A small sound classifier, trained from scratch: activation relu, muon at rate 0.002.
Rows from block 2, named by matrix and row number. Rows with one number belong to one channel. Each number is 128 + 24 x the weight over the matrix's rms, rounded and kept within 0 to 255. All counts start at 0.
# convs1: 3x3 conv, stride 2 (model.blocks.2.convs.1.weight, 56x56x3x3), inputs 0-55, a 3x3 kernel for each
# convs2: expand pointwise conv (model.blocks.2.convs.2.weight, 224x56x1x1, transposed), outputs 0-223
convs1.40 [136 139 113  83 106 129 161 158 104  73  97 113  90 128 122 130 154 151 109 124 119  91 106  90 118 112  96 125 164 119 123  95 110 133 112  87 111 144 151 144 145 114 146 123 136 131 161 142 117 112 122 130 127 131 111 177 205 141 100 160 134  85 157 124 134 126 101  89  88  96 147 123 126 129 124 132 117  95 151 140 188 102 100 144  63 140 114 136 131 115 136 111 112 168  99 107 114 127 111 165 138 131 160 120 126 117 119 124 125 142 135 132 117 120 134 119 150 150 145 176 139  88 180 125 115 161 125 103 110 108  93 110 134 120 193 132 111 121 120 127 109 106 124  63 105 133 141 119  68 133 146 165 165 100 127 118  80 118 121  78  93 144 131 127 144 137 115 116 132 123 120 142 131 121 118 122 131  82  87 191 168 115  88 122 107 134 134 118 130 137 125 167 122  96 127 138  76  88 119  81 170 124  91 137 144 150 110 138  94 141 119 177 168  91 139 113  98 134  90 108 130 108 116 128 146 131 177  98 120 137 147 133 140 149 151 128 119 103 130  99  75 140 194 109 124 141 155 150  98 181 139 164 141 159 104 144 163 118  97 126 157 137 155 138 114 143 109 155 116 124 153 115  97 122 124 139  97 111 151 153 125 108 130 127 121 154 119 109 126 134 122 130 121 123 150 157 137 128 133 102 131 127  98 146 134  94 123 111 107 109 110 141 181 116 105 110  80 128 147 127 118 135 130 126 119 122 166 134 115 136 159 145 123 147  99 139 152 109 126 129 146 126 115 148 110 135 169  74  92 124 100  78 121 149 139 106 155 162 105 142 109 142  91 108 137 140 114  84 138 129  86 152  92  95  93  87 100 135 122 114 103 150 127 118 162 115 136 140 145 127 127 138 139  85 125  91 122 144 142 131 139 137 124 128 107 174 142 118 133 144 120 176 167 107 123 101 121 161 114 107 125 111 104 118 100 136 123 113  66 103 139 113 130 143 162 108 119 116 127 111 121 124  91  77 100 108  82 142 120 115 153 112 174 103 107 136 200 130 114 120 142 145 131 134  97 103 116 136 118 140 158 132 143 117 102 118 179 136 107 141  96 112 107  87  87 134 115 112 112  65 146 116  80 107 107 156  88 135 123 136 121  95  56 196]
convs1.42 [ 90  92 151 140  93 143 135  97 132 126 134 100 132 150  91 132  99  98 172  99  83 145 122 131 110 101 119  95 105 104 111 129 126 104 107  72 124 139 175  99 123 142  99 134 153 147 108 173 163 114 102  93 109 183 164 120  84 131 146 102  87 121 165  70 107 121 130 132 149 126 125 116 140 155 149  95 147 127 106 127 155  69  74 107 130 163 142 154 130 116 147  71 127 135 107 149 168 131 128 100  87  81  96 109  75  79 139 120  91 114 120 107 126 112  93 120 126 152 144 120 126 139 160 152 169 226 109 118  69 149 184 114 118 120 130 126 102 142  83 123 162 166 138 158 120 112 103 124 116 150 151 144 164 104 153 174 123 165 148 119 141 116 131 118 114 171 101 153 119  96 157 139 136 157 128 145 146 170 105 138 124 113 123  68 120 120 115 175 119 105 101 134 119 103 137 127 176 151  81  99 123  94 148 138 163  87 163 132 160 192 130 142 149 109 154 140 137 128 141 107 111 138 126 116 103 131 131 167 133 134 151 109 136 115 104 123 129 126 140 107 130 122  75  89 120 115 100 113 112  97 116 140  80 160 166 137 116 142  99 131 116 108 128  78  90 124 100  77 118 119 162 154 110 133 137  61 150  79 129 107 115 166  97 121 135 130 112  85 187 148 104 102 119 130  97  84 105  81 120 116 140 149  85 150 104 157 154 113  89 122 121 108 116 137 120 153 137 135 154 157 126 111 136 129 109 159 127 135 105 108 109  98 113 131  78 128 110 116 106 145 133 142 116 104  93 107 144 120 158 131 190 148 131 111 130 123 149 102  94 180 124 131 159 139 151 107 118 144 141 154 148 122 141 110 105 109 126 106 115 135 147  96  92 186 145 156 146 116 149 130 138 174 122 157 198 146 151 129  98 131 127 128  93 152 102 123 130 130  89 133 158 170 136 134 119 123 142 151 130 126 126  97 114 119 126  88  89 106 148 114 130 136 112  97 129 104  85 121 105 121 127 123 140 104 148 151 113 135 126 120 100 102 111 120  96 103 145 114 144 150 108  99 108 125 130 101 131 107 106 154 133  95 130 147  88 125 102  97 148 162 168 129 120 116  87  77 114  92  85 153 135  96 113 106 136 113 117  85 105 138 151 140 164 138]
convs1.43 [106 166 177  93 125 146 111 110 135 142 119 125 145 133 167  94 135 107 121  98 126 148 131 165 151 140 101 151 101  66 131 165 129  80 126 121  93  94  84  77 108 118 100 151 146 128 111 126 129 103 132 151  95 136 139 128 136 129 168 125 121 117 160 124 133 149 126 137 147  87 125 117  95  96 180 108 137 169 171 136 112  78 151 195 113 139 121 116 137  95 125 137 142 116 120 122 121 140  94 108 158 170  99 139  98 125 124  83 121 134  98 121 152 119 137 157 123  92 180 144 134 149 100 141  99 161 107 158 129  98 128 102 104 173 148 111 122 146 128 111 156  77 123 140  74 157 125  86 158 113 107 139 102  91  97 184 103 155 176 121 134 102 125 148 130 134 156 125  90 142 153 124 148 139 118 137 111 116 122  96  97 116 144 120 152 165  96 122 111 104 192 135 123 120 108 120  98  99 156  77 143 125 122  99  97 119 115 167 126 132 133 102 125 172 137 140 137 137  86 122 137 111  99 119 118 127 123 110 144 127 103 106 143 105 128 100  95 122 146 139 114 122 147  98 131 122 107 144 125 100 143  91  97  97 158 112 164 152 150 123 102 143 104 153 144 124 141 127 126 144 136 118 126 132 132 130 159 135 136 105 150 150 115 129 140  92 113 107 173 103  78 154 130 174 112 114 158  91 130 141 108 127 123 120 105 118  88 107 146 101 132 131 155 115  78 123 131 127  69 118 127 108 119 113 125 133 131 134 164 142 104 165 105 140 135 123 130 127 110 111 127 118 164 139 159 149 122 112 116 141 121 102 145 168 134 139  86 136 140 120 127 139 117 118 137 161 124 136 154 109  96 192  97 131 165  80 119 129 142 169 163 131 167 115 138 137 123 109 138 164  86 123 172 159 110 126 109 133 155  97 124 142 113 117 129 139 124 112 130 144 141 133 164 111 135 150 159 120 139 145 130 115 126 108 152 108 142 148 104 126 167  97 117 129  95  94 127 117 132 134  99 123 143  98 108 183 143  79 124 112 115 111 114  68 102 149  82 100 118  60 137 108  98 113  99  91 139 122 145 153 124 186 164  95 120 157 133 135  96 111 148 103 126 147 137 110 164 140 141 178 126 146  91 114 143 126 134 135 131 116 113 160 110  85]
convs1.44 [160 143 141 116 123 177 118 117 110 140  90 116 117 137 123 121 122  98 127 103 119 118 142 116 123 119 106 133 143 125 120 112 130 118  76 118 141 157 116 185 137 145 137 120 128 124  95 169 108 111 142 155 113 127 161 152 183 138 126 180 143 160 135 116  78 140 127 102 146  84 101 150 125 122 134 111 130 159  99 111 171 104 160 123 134 120 140 118  99 101 183 163 113 120 175 107 126 144 146 108 124 164  95 122 110 116 134 150 110 115 151 110 116 120  86 125 133 117 164 119 103  85  96 148 111 133 125  72 137 120 124 117  71  99 107 142 133 144 145 116 102 111 160  83 158 121 107 127  99 137 127 133 148 130 172 155 145 157 141 142 170 125 123  90 131  97 143 137  94 110 117 126  71 145 118 112 130 103 119 127 124 114 146  99 139 105 112 162 122 149 163 182 124 116 114  96 123 121 134 122  74  83 142 110  89 111 154 103 114 138 107 178 187 131 144 157 115 138 105 137 125 151 133  91 111 157 157 163 153 109 104 144  90 124 148 151 110 127 149 143  92 102 135 153 115 123 123 141 151 160 147 130  90 117 128  84 114 112 101 137 109 134 140 136 148 114 141 143 114 134 150 129 129 107 145  82 126 160 126 139 136 165 152 131 141 142 139  90 165 112 104 123  96  79 110  94  78 152  64 104 140  71  97 171 140 162 104 135 114  92 103  94  94 102 122 106 140  98 100 123 106  69 119 119  91 178 146 109 147  85 138 158 140 121 121 109  81 143 114 142 158 146 116  82 154 133 127 121 126 146 146  97 153 147  98 130 131 138 151 157 173 120 113 114 124 138  86  72 106  67 119 131 107 144 108 142 134 140 191 106 111 128 172 104  85 128 139  79 138 139 138 125 134 161 156 153 127 103 104 123 119  95 140 126 111 128  95 112 102 116 120  89 134 136  99 112 109 132 137 130 107 129 119  76 120 106 124 135 125 101 106 126 144 109  88 161 157 103 120 151 191 125 141 154 104 101 173 152 130 136 147 146 116 142 143 167  97 139 167 111 108 115 122 103 132 108  99 108 109 138 135 103 150 108  79 111  98 128 160 102 121 166 143 112 174 152 124 116  98 114 144  95 108 118 136 106 117 161 153 145 146 115 103 165]
convs1.45 [109 128 120 156 132  73 129 149  85 155 139 150 163 114 139 137  89 161 162  83 131 130 131  63 131 173 130 120 117 152 128 138 110 100 123 121 121 107  84 137 150 123 122 148 120 153 139 151 157 156 125 146  88 119 126 143 123 186 132 164 147 164  93 149 118 115  88 121 113  93 132 110 106 146 165  98 112 143 148 195 100 128 126 131 103 132  90 122 125 138 117 145 147 126 105 145 131 131 122 115 129 122 118 106  97 134 129 100 127 128 126 153 129 121 147 147 124 150 153 149 161 117 131 126  87 110 139 116 137 167  95 160 126 134 136 151 140 162 126 121  57 131 133 101 129 137 137 130 132 104 125 127 109 119  85 100 132 121 138 156 125 136 119 142 124 161 143 158 127 145 126 136 103  72 137 125  76 116 138 116 147 119 138 130 124 136 133 111 125 140 137 118 123 137 110 131 134 122 136 123 109 185 112  22 115 131 180 120 105 112 111 131 124 118 142 140 134 148 146 162 154 106 110  45 137 160 120 115 121 106 116 151 116 128 133 141 115 153 121 115 125 151 197  94 119 110 119 124 141 102 124 109  88 120 110  92 148 149 122 154 147 116 136 144 110 118 169 137 176 175 149 143 162 125 137 110 119 109 129 138 125 132 133 122 122 111 129 131 182 111  99 183 134  63 112  90 165 135 162 143 138 122 128  92  93 126 137 131 112 170 146 113 123 133  91 107 129 111 123 113 108 116 124 113 116  98 103 109 108 152 106  95 120 170 132 132 147 150 126 108 137 138 145 149 134 147 100 131 133  93 148 107 120 162 152 109 146 129 101  46 157 119 111 112 108 139 119 162 139 121 122 122 130 106 144 143 137 141 144 148  79  62 112 107 101 104 166 135 126 149 136 138 163 153 126 116 135 137 149 113 150 103 143 123  77 201 116 123 144  97 108 113 142 132 144 115 128 146 134 147 158 116 148 168 123 133 153  85 134 117 115 121 130 121 110  93 150 127 100 110 130 138 103 142 164 123  85 140 125 121 157 133 111 115 134 148 114 146 185 107 122 135 144 137 128 145 123 144 178 152  89 142 138  97 116 102 127 116 122  73 107 130 107 166 150 109 127 150 142 110 166 130 110 120 174 120 153 124 121 145  95 105 116 128]
convs1.46 [122 117 131 117  88  82 141  84 128 157 132 132  87 151 139  92 145 118 109 141 103 179 148 135  88 137 142 110 125 165 137 125 129 109 184 124 115 147 126 108 125 115 104 107 129 142 136 161 107 142 128 121 124  95 136 137  96 113 165 124 125 126 134  85  85 125 108  79 109 103  67  87 152 149 135 153  94 115 133 155 116 104 147 128  92 130  99 130  73 100 111 124 149 114 106 117 165 131 163  92 125 137 103 101 138 120 118 106 137 145 138 110  87 147 101 124 131 141 139 116 135 122 154 172 109  96 129 179 159 132 116 150 140 171 129 123 148 145 122 123 124 100 129 107 138 159  95 114 142  98 142 107 143 124 133 133 144 155 153 143 119 107 107  89 111 125 117  98 121 127 152  92 112  94 147 127 138 125 146 132 147 100 118 115  98  84 110 122 138 124 103 120 140  94 125 110 100 132 209 146 170 129 124 166  68 129 149 117 125 129 110 107 121 137 109 162  94  83 102  98 147 114 167 142 130 121 154 100 110 102  93 148  89 130  91  94 100 179 174 162 108 164 154 128 126 157  90 141 128 116 162 170 114  99 117 136  83  95 105 137 100 158 123 161 119 125 162  98 126 140  85 150 100 128 140 115 154 137 135 123 102 161  69  80 134 150 138 154 138 115  99 114 123 130 136 181 138  93  98 140  94 107 137 158  96 127 132  92  99 124 100  68 144 116 105 143 141 146 154 116 161 111 116 119 112 130 186  96 113 155 152 153 130 130 122 110 121 104 132 133 141 153 143 107 123 137 117 134 101 151 142 161 172 112 145 131 100 161 121 119 142 125 130 127 114 136 100 120 132 175  99 142 167 148 111 114 120 113 143  92 107 133 133  89 139 147 120 142 150 123 117 118 104 121 102  82 112 116 131 106 117 108 120 109 105 116 150 203 105 143 163 141 117 162 117 148 122  91 141 147 106 107 132 137 118 167 151 104 107 138 153 148 116  65 119 157 127 105 117 126 119 132 149 149 142  89 124 141 122 109 176 100 104 158 127 129  99 100 168  62 144 152 119 160 149  89 119  94 144 103 128 103 117 151 110 112 140 156 108  70 128 116 121  70 116 124 132 109 158  83 128 126 107 142 173 115  77 102 125 103 109 123 106 134]
convs1.48 [ 93 130 158 132 112 139 109 119 109 100  81  85 148 144 106 127  92 117 142 140 136 136  84  98  92 109 132 138 134 142 156  99  90 142 101 109 132 130 133  98 147  96 146  68 134 152 116 137 132 133 128 112 117 131 103  73 114 118 140 119 163 171 129  97 129 120 116 121 138  97 140 133 106 136 140  75 169 171 120 141 122  92 126 124 114 141 160 123 135 134 110 127  88 149 143  79 136 129 104 128 109 107 129 131 149 141 170 129 116 128 119 127 116 131 121 115 144 105 111 106 104 103 165  70 106  96 117 108 103 131 146 117  66 154 145  95 107 155 111  99 114 114 103 131 120 109 103 130 144 105 108 123 130  84 110 141  91 100 141 122 120 147  81 118 120 108 110 104  94 156 109 131 101 132 156 109 122 116 120 139 111 138 128 129  99 155  94  91 107 111 118 109 109 129 126 117 118 137 211 181 134 127  69 108 130 122 111 142 127 135 136 108 107 115  98 114  88  83 114 139 136 106 165 152 110 160 132 101 140 129 114 116 127 115 121 118 133 115 138 113 111 122 120 138 107  94 159 166  78  98  97  77  98 113 173 125 145 181 103 123 147 185 138 130 132 147 122 100 123 144 137 135 124 124 123  83 125 112  89 118 104 125 111 110  91 158 111 108 117 151 149 128 130 124 105 138 119  99 105 102 114 140 136 168 144 140  96 130 107  87 113 113 109 101  98 156 162 147 170 157 134 143 120  82 124  84 159  89 160 112 134 122 134 123 160 131 141 122 131 152 133 148 135 135 116 168 111 103 114 107 104 108 130 178 116 136 141 101 157 103 107 112 118 112 122 158 147 109 112  55 149 158  82 132 207 135 117 154 153 160 131 140  86 113 158 106 123 155 148 157 113 126 134 105 143 110  81  98 110 118 130 137 126 126 120 146 180  88 151 144 150  90 120 120 118 106 112 124 124 109 129 114 120 137 169  81 112 156 103 114 103 119 115 152 136 139 148 131 142  83 151 132 120 129 163 115 113 141 124 117 178 145  44 155 170  78 126 132  82  82 157 117  92 153 144  73 153 130 104 134 113 146 137  80 130 125  89  58 112 129 122 146 128 107 121 125 132 142 137 114 129  84 129 171 108 101 122 107 111 115  75  87 118  87]
convs1.49 [ 81 118 170 107 113 136 125 116 156 126 171 112 141 147 143 142  90 143 112 160 156 129 142 128 108 123 105 159 103 120  99  96  99 166 144  86 107 201 119 124 112  80  98 121 134 121 139 100 109 144 137 113 127 146 118 154  90 123  99 107  62 156 110 132 105 156 139 123 130 177 132 115 150 115 142 108 112 145 153 174 136  93 134 126  96 145  89 121 121  87  81 126 144  92 134 138 117 113 101 106 107 136 114 148 166 168 174 154 119 153 105 136 142 104 129 146 112 114 123 160 103 100 152 140 129 145 183 162 121 117 123 125 106 102 118 130 154 155 100 128 140 126 133 145 127 110 120  72 133 161 108 142 137 145 144 105 115  86 103 112  94 110 104 112 124 146  98 149 130 160 133 123 117 180 120 148 130 159 130 112 127 177 162 104 159 143 126 117 108  79 165 181 125 146 129 140 116 113 162 140 158 127 125 147 124 158 126 117 124 177 146 127 137 134 140 141 142 132 125 112 130 107 119 133 113 129 156 137 106 131 140  86 100 124 137 142 106 133 145 125 133 152  90 135 135 129 120 142 124  94 122 147 174 128 125 113 123 141 108 156 177 137 163 113 139 152 149 130 138 155 114 110 160 137 139 150 191 124 127 126 136 114 131 110 135 129 122 154 147 161  98 113 141 135 124  99 139 143  97 168 119 117 157 139  85 144 110  98 115 125 127 110 181 153 173 128 110  74 139 110 122 109 159 141 133 164 130 154 146 116 134 123 136 117 150 162 132 133 161 114 136 115 164 141 154 134 136 181 116  88  84 116  99 132 112 131 142 123 159 175 112 155 140 145 153 146 114 148 148 155 104 108 162  93 126 127 123 110 147 144 149 144 108 184 145 135 111 192 168 123 163 173 135 103 121 121 137 115  91 125 140 124 117 129 147 120 103 110 117 140 121 171 135 158 146 121 108 115 118 104 133 127 133 136 150 150 115 121 109 137 102 102 138 115 161 152 170 174 113 141 145 184 124 117  77  94 125  92 110 111 184 141 143 110 116 110  92 142 123 134 131 119  83 134 118 134 124 104  78 133 135 123 166 153 151 103  63 146 162 181 131 139 157  95 124 197 153 160 118 198 164 138 149  86  51 174 180 179  66 133 180 122 165 118]
convs1.52 [146 156 129 127 145 132 116 129 136 133 133 104 184 141 109 109 150 105 100 120 124 182 159 144 141 104 117 112 108 119 156 130 127 126 122  92 136  91 109 176 164 150 156 159 117 124 109 112 159 119 117 159  94 130 174  94  86 130 118 135  98 118 157 101  92 149 130 106 119 143 149 136  88  88 121 147 150 155 137 161 121 104 118 143 173 170 117 181 184 122 111 155 141  98 143 153 137 122 120 136 138 117  98 118 145  89 122 132 126 121 153 130 115 108 131 109 129 156 105  91 157 105 119 122 130 119 115 153 140 161 103 125 176 153 134 100 128 125 121 116 122 111 131 114 153 111 117 128 125 127 113 141 160 130  84 128 213 125 114 141 108 111 116  99 128 103 106 110 167 178 144 112 131 128 144 133 140 183 147 127 128 137 119 171 151 113 163 163  93 130 116 122 107 122 137 154 126 132 107 127 130  83 108 106  95  63 161 167 115 125 138 127 135 152 134 128 136 127 114 139 113 106 105 104 138 109  80 137 162 161 144 143 161 108 101 114 164 115 131 120 112 112 114 133 139 164 140 120 144  90 124 129 136 101 135 161 105 135 118 146  94 102 143 113 122 109 139  77 114 141 119 125 142 165 128 104 234 125 136  78 117 117 125 120 159 145 119 131  61 100 128 168 137 123 119 107 150 110 128 133 131 150 121 133 202 176 100 106 120 159 156 148 130 138  97 150 148 148 126 123 121  83  92  91 141 149 122  97 170 140 119 149 131 136 140  99 151 128  89 115 109 131 132 142  96 157 131 129 160 133 127 159 105 128 121 111 138 105  86 157 146 112 115 140 110 126 144 135 109 138 138 134 131 127 109 126 135  74 154 108 126 127 121 139 158 148 143 107 122 125 124 132 153 136 134 169 140  96 110 140 110 127 120 122 127 129 123 138 130 109 130 142 142 134 106 130 118 124 132 139 151 136 130  98 148 131 163 161 111 143 142 118 120 101 121 130 111 127 147  93 118 132 115 107 122 119  97 100 112 111 145 137 110 174 129 144  73  80  72  95 106 130 144 135 104 165 169  97 124 155 118 124 130  95 164 113 117 123 107  73 163 127 139  99 106  73  93 124 144 117 167 146 198 156 138 101 110 131 119 146  99 159 147 107]
convs2.40 [132  44 138 117 156 129  84 138 128 133 115 137 173 136 112 141  73 175 147  72 141 117 115 128 134 169 133 137 106 137 146 141 125 132 128 146 120 109 138 113 178 175 132 133 138 112 119 134 176 154 101 140 129  75 143 112 137 162 133 107 100 105 173 117 141 120 114 122 109 116 121 105 134 154 104  70 141 106  87  84 162 133 113 157 171 138 118 107 154 127 136 131 136 139 120 122 148 160 121 170 109 143 123 127 137 129 134 146 108 113 168 161 124 174 124  91 133 112 159 130 156  86 146 123  91 106 184 160 147 141 140 174 111  91 131 176 110 159 134 157 148 122  77 125 167 130 124 112 175 114 110 165 120 122 124 129  99  71 148 106 149  93 137 110 106 104  62 161 111 107 151 160 116 119 119 110 154 201 115 140  70 151 124 124 137 164 152 131 137 124 120 118 157  92 167 174 116 134 116 156 128 105 175 106 117 101 105 150  94 116 174 105 122 118 132 138 129 142 117 126 136 109 120 142]
convs2.42 [128 134 141 123 144 109 125 147 118 113 137  96 145  91 187 134 147 155 110 128 131 101 111 120 125  78 114 128 146 110 134 125 114 123 126 122 113 111 119 133  76 102 138 117 104 138 132 113 128 105 101 113 175  60 119 129 135  82 153  89 140 149  92 116  58 124 123 153 151 130  95  93 146  94 132 107 122 133 119 120  91 137 105 113  88 112 133 158 148 119 111 129 132 113 111 111 138 157 129 101 120 132 102 124 145 124 133 131 106 141 144 115 165  67 147  87  90 138 152 145 165 115 112 113 148 127 104 107 135 145 146 137 101  78 135 110 125  94 131 106 129 131 140 116 125 102  70 114 110 137 172 107  91 161 163 106  71 161 107 179 104 114  81 144 161 124 160 134 133  90 122  93  97 127 102 182 149 130 107 137 142 125 112 122 115 111 136 122 129 107 164 116 146 147 112 133 128 131 139 127 129  81 104 144 171 161 101 146 133 151 146 127 152 117  92 182 137 117 124 105  82 136 118 107]
convs2.43 [119 131 137  89 142 113 136 125 119  90 133 146 101  80 120 138 106 163 116 125 118 148 131 141 140 128 100 130 135 137 140 131 133 127 155 118 119 108 175 123 131  69  90 142 116 152 129  96 172 150 126 142 145 140 137 152 122  72 120 127 144 102 138 132 114 151 133 134 121 114  78 104 131 134 133 135 125 139 100 128 100 105 126 126 126 121 152 130 102 134 126 124 107 162 143 124 130 131 130 101 139 108 143 132  87 129 163 115  77 122 114 123 131 148 147 108 157 144 123 137 166 163 146 119 160 147 172  82 109 110 122 155 130 137  86 116 144 131 117 120 112 145 117 145  63  94 150 198 146 123 147 104 127 136  90 177 102 140 118 117 148  93 121 137 126  74 114 155 127 183 117 102 113 150 109 124 131 104 141 153  58 134 146 128 138 130  93 147 117 134 123  90 115 133 160 105 125 199 140 114 127 146 163 132 124 123 138  95 147 139 109 163 142 145 115 109 129 115 113 126 141  77 109 130]
convs2.44 [159 150 136 121 131 134 137 111 158 110 113 114 138 134 139 140 130 102 112  90 164 141 157 124 131 150 145 139 113 147 143 106 154 134 122 146 113 153  71 144 128 136 114 138 136 144 134 122 123 136 106 105 133 169 122 122 145  86 156 125 112  97 131 130 142 136 150 149  53 133 144 130  98  97 133 166 135 129 117 117 146 164 139 126 112 102 141 137 136 129 126 129 110 148 160 125 151 144 130  85 121 110 147 101 167 128 139  87 117 103 133 112 110  84 125 180 143 131 114  97  78 174 126  94 201  76 143 142 102 160 137 133 132 102 155  94 126 140 119 124 121 108 154 105 119  98 126 133 126 135 133 192 154 135 119 128 166 161 144 147 146 187  95 118 154 185  95 121 145 109 101 128 124 140  70 159 116  94 129 134 140 142 123 154 153 126  59  92 124 130 145 130 123 124 142  80 133  92 122 137 146 104 201 108 172 122 136 131 159 125 149 163 111 124 118 117 122 102 125 108 125 138 107  81]
convs2.45 [ 98 108 125 101 122 138 124 103 146 117 177 159 136 106 131 137 150 137 145 153 150 121 115 119 118 115 130 116 128 156 115 126 148 122 166 142 122 109 122 145 158 101 206 130 127 129 146 137 120 125  87 128 161 107 130 163 128 162 139 136 132 154 129 128  93 113 116 111 159 137  91 126 111 139 138 147 133 145 165 118 117 158 154 142 147 141 118 112 127 109 124 129 114 135 141 127 151 138 119  85  40 114 119 128 101 117 138 129 121 157 143 129 155 155 123 143 158 117 140 143 172 144 131 149 124 103 189 111  98 128 142 153 130 169 163  99 165  79 115 174  83 117 132 148 142 108 107 141 138 151 162 166 160  79 146 144 123  94 107 138 163 101 112 165 152  98 146 140 102 108  82 118 133 108 116 139 125 130 116 146 135 126 120  94 109  93 117 128 118 123 132 115 113 114 139 132 134 150 130 145 140 172 120 168 141 156 130 129 136  95 115 110  97 133 139 117 124 197 129 146 195 123 148 123]
convs2.46 [132  73 148 115  85 149 106 157 125 135 182 138 117 131 167 156 162 128 144 188 141 154 173 120 139 129 155 111 137 145  90 124 137 119 128 102 120 189 105 146  54  69  85 115 156 149 142 129 103 159 141 153 167 149 135  64 177 124 133 143 151 116 141 152 109 112  91 128 112  94 129 141 124  98 149 125  93 140 188 128 140 114 114 125 122 122 134 120  93 146 156 133 151 111 126 145 134 119 133 137 139 126 184 124 169 136 125 121 150 163 175 137 109 144 114 147 165 160 101 156  57 104 129 110  82 114 110 116 135 100 138 109 112 127  78 112 127 102 132 109 104 123 139 117 136 140 175 159 123 110  98 139 153 162 162 125 101 124 136 121 109 120 140 175 138 127 147 110 159 162 138 142  85 117 116 167 112 154 161 155 151 129 139  98 138 132 134 138 133 118 163 173 143 178 119 141 121 105 131 141 122 155 116 126 140 120 107 159 133 157  65 139 116 145 142 136 126 147 132 146 106 120 157 113]
convs2.48 [123 124 113 162 140 153 130  96 151  95  99 120 169  90 116 110 121 180 122 191 125 135 121 131 132 199  97 123 141 144 159 117 151 132 126 135  96 167 131 122 129 148 149 113 143 103 126 137 157 148 151 116 149 126 125 146  86 139 130 128 143 116 148  89 140 117 170 127 163  66  94 147 119 106 115 137 109 133 139 149 148 110 131 125  88 137 128 123 110 139 142 138 150 163 150 111 147 113 115 121 127 157 130 123 102 136 114 129 144 107  70  92 104  96  78 119 116 142 148 133 107 132 119 150 115 150 100 120 105 137 137 129 104 121 162 110 115 134 165 124  98 110 128  93  26  88 143 124 100 159 157  91 116 109 144 142  98 117 128  34 133  92 143 103 107  54 120 107 129  85 110 150 145 147  95 169  89 130 128 102 158 131 149 141 117 132 145 184 123 120 118  78 135  98  89 135 129 130 147 132 129 159 137 157  78 172 112 137 142 147 120 149 101 107  92 202 130 107 146 114 162 121 157 140]
convs2.49 [133  86 105 134 132 131 120 163 135 163 166 132 179 136 129 141 129  98  65 114 143 126 121 129 119 131 100 125 109 135 118 123 113 130 141 154 139 150 128 137 100 124  96 152 133 171 121 121 118 101 137 149 140  85 144 182 183 123 144 126 129 121 107 123 141 134 121 121 130 137 140 118 151 114 126 148 161 160 134 108 124 138 133 137 117 135 146  92 128 109 123 126 108  48 102 149  94 149 141 183  83 131 100 143 156 120 102 122 121 137 120 159 105 211 144 125 121 127 115 138 137 114 141 132 102 106  74  73  94 134 128 142  97 129 107  99 178 125 144 145 139 114  93 146 117 171 152 162  86 132 131 131 128 121  95 162 143 125 159 119 104 148 115 128 119 156 122 156 137 110 107 161 100 139 139  92 151 101 140  65 135 135  96 157 129 174 144 110 143 131 134 125 137  81 131 150 108 130 131 131 124 147 151 194 119 124 104 150 141 153 177 119 177  92 114 141 124 107 120 121 103 127 104  91]
convs2.52 [135 136  96 132  75 160 146 151  99 173 121 155 145  81 126 146 196 134 144 130  93 151 167 125 128 158 118 119 122 151 128 131 123 119 141 105 139 133 134 122 110 124  92  90 128 156 149 140 120 110 125 115 160 178 132 158 107 193 143 149 100 135 140 123 113 149 124 113 174 118 174 140 149 142 160 148 107 126  68 147 147 150  91 143 146 128 101 113 119 111 137 129 124 154 129 148 124 134 121 138  33 146 143 127 115 126 125 123 105 175 121 128  86 121 123 144 134 145 177 174 167 139 125 139  92 132 136  93 152 153 190 147 102 161 119 110 111 181 102 138 146 169  77 156 127 146 141 151 116 121 124 123 134 151 153  99 118 107 128 120  91  68 113 136 120 126 165 131 112  72 124 120 155 114 144 108  92 100 133 133 163 140 128 131 141 147 126 132 100 140 141 164 123  85 132 127 172 139 142 134 137 168 135 163 128 126 162 151 114 165 121  77 124 159 128 146 151 127 113 136  90 135 131 120]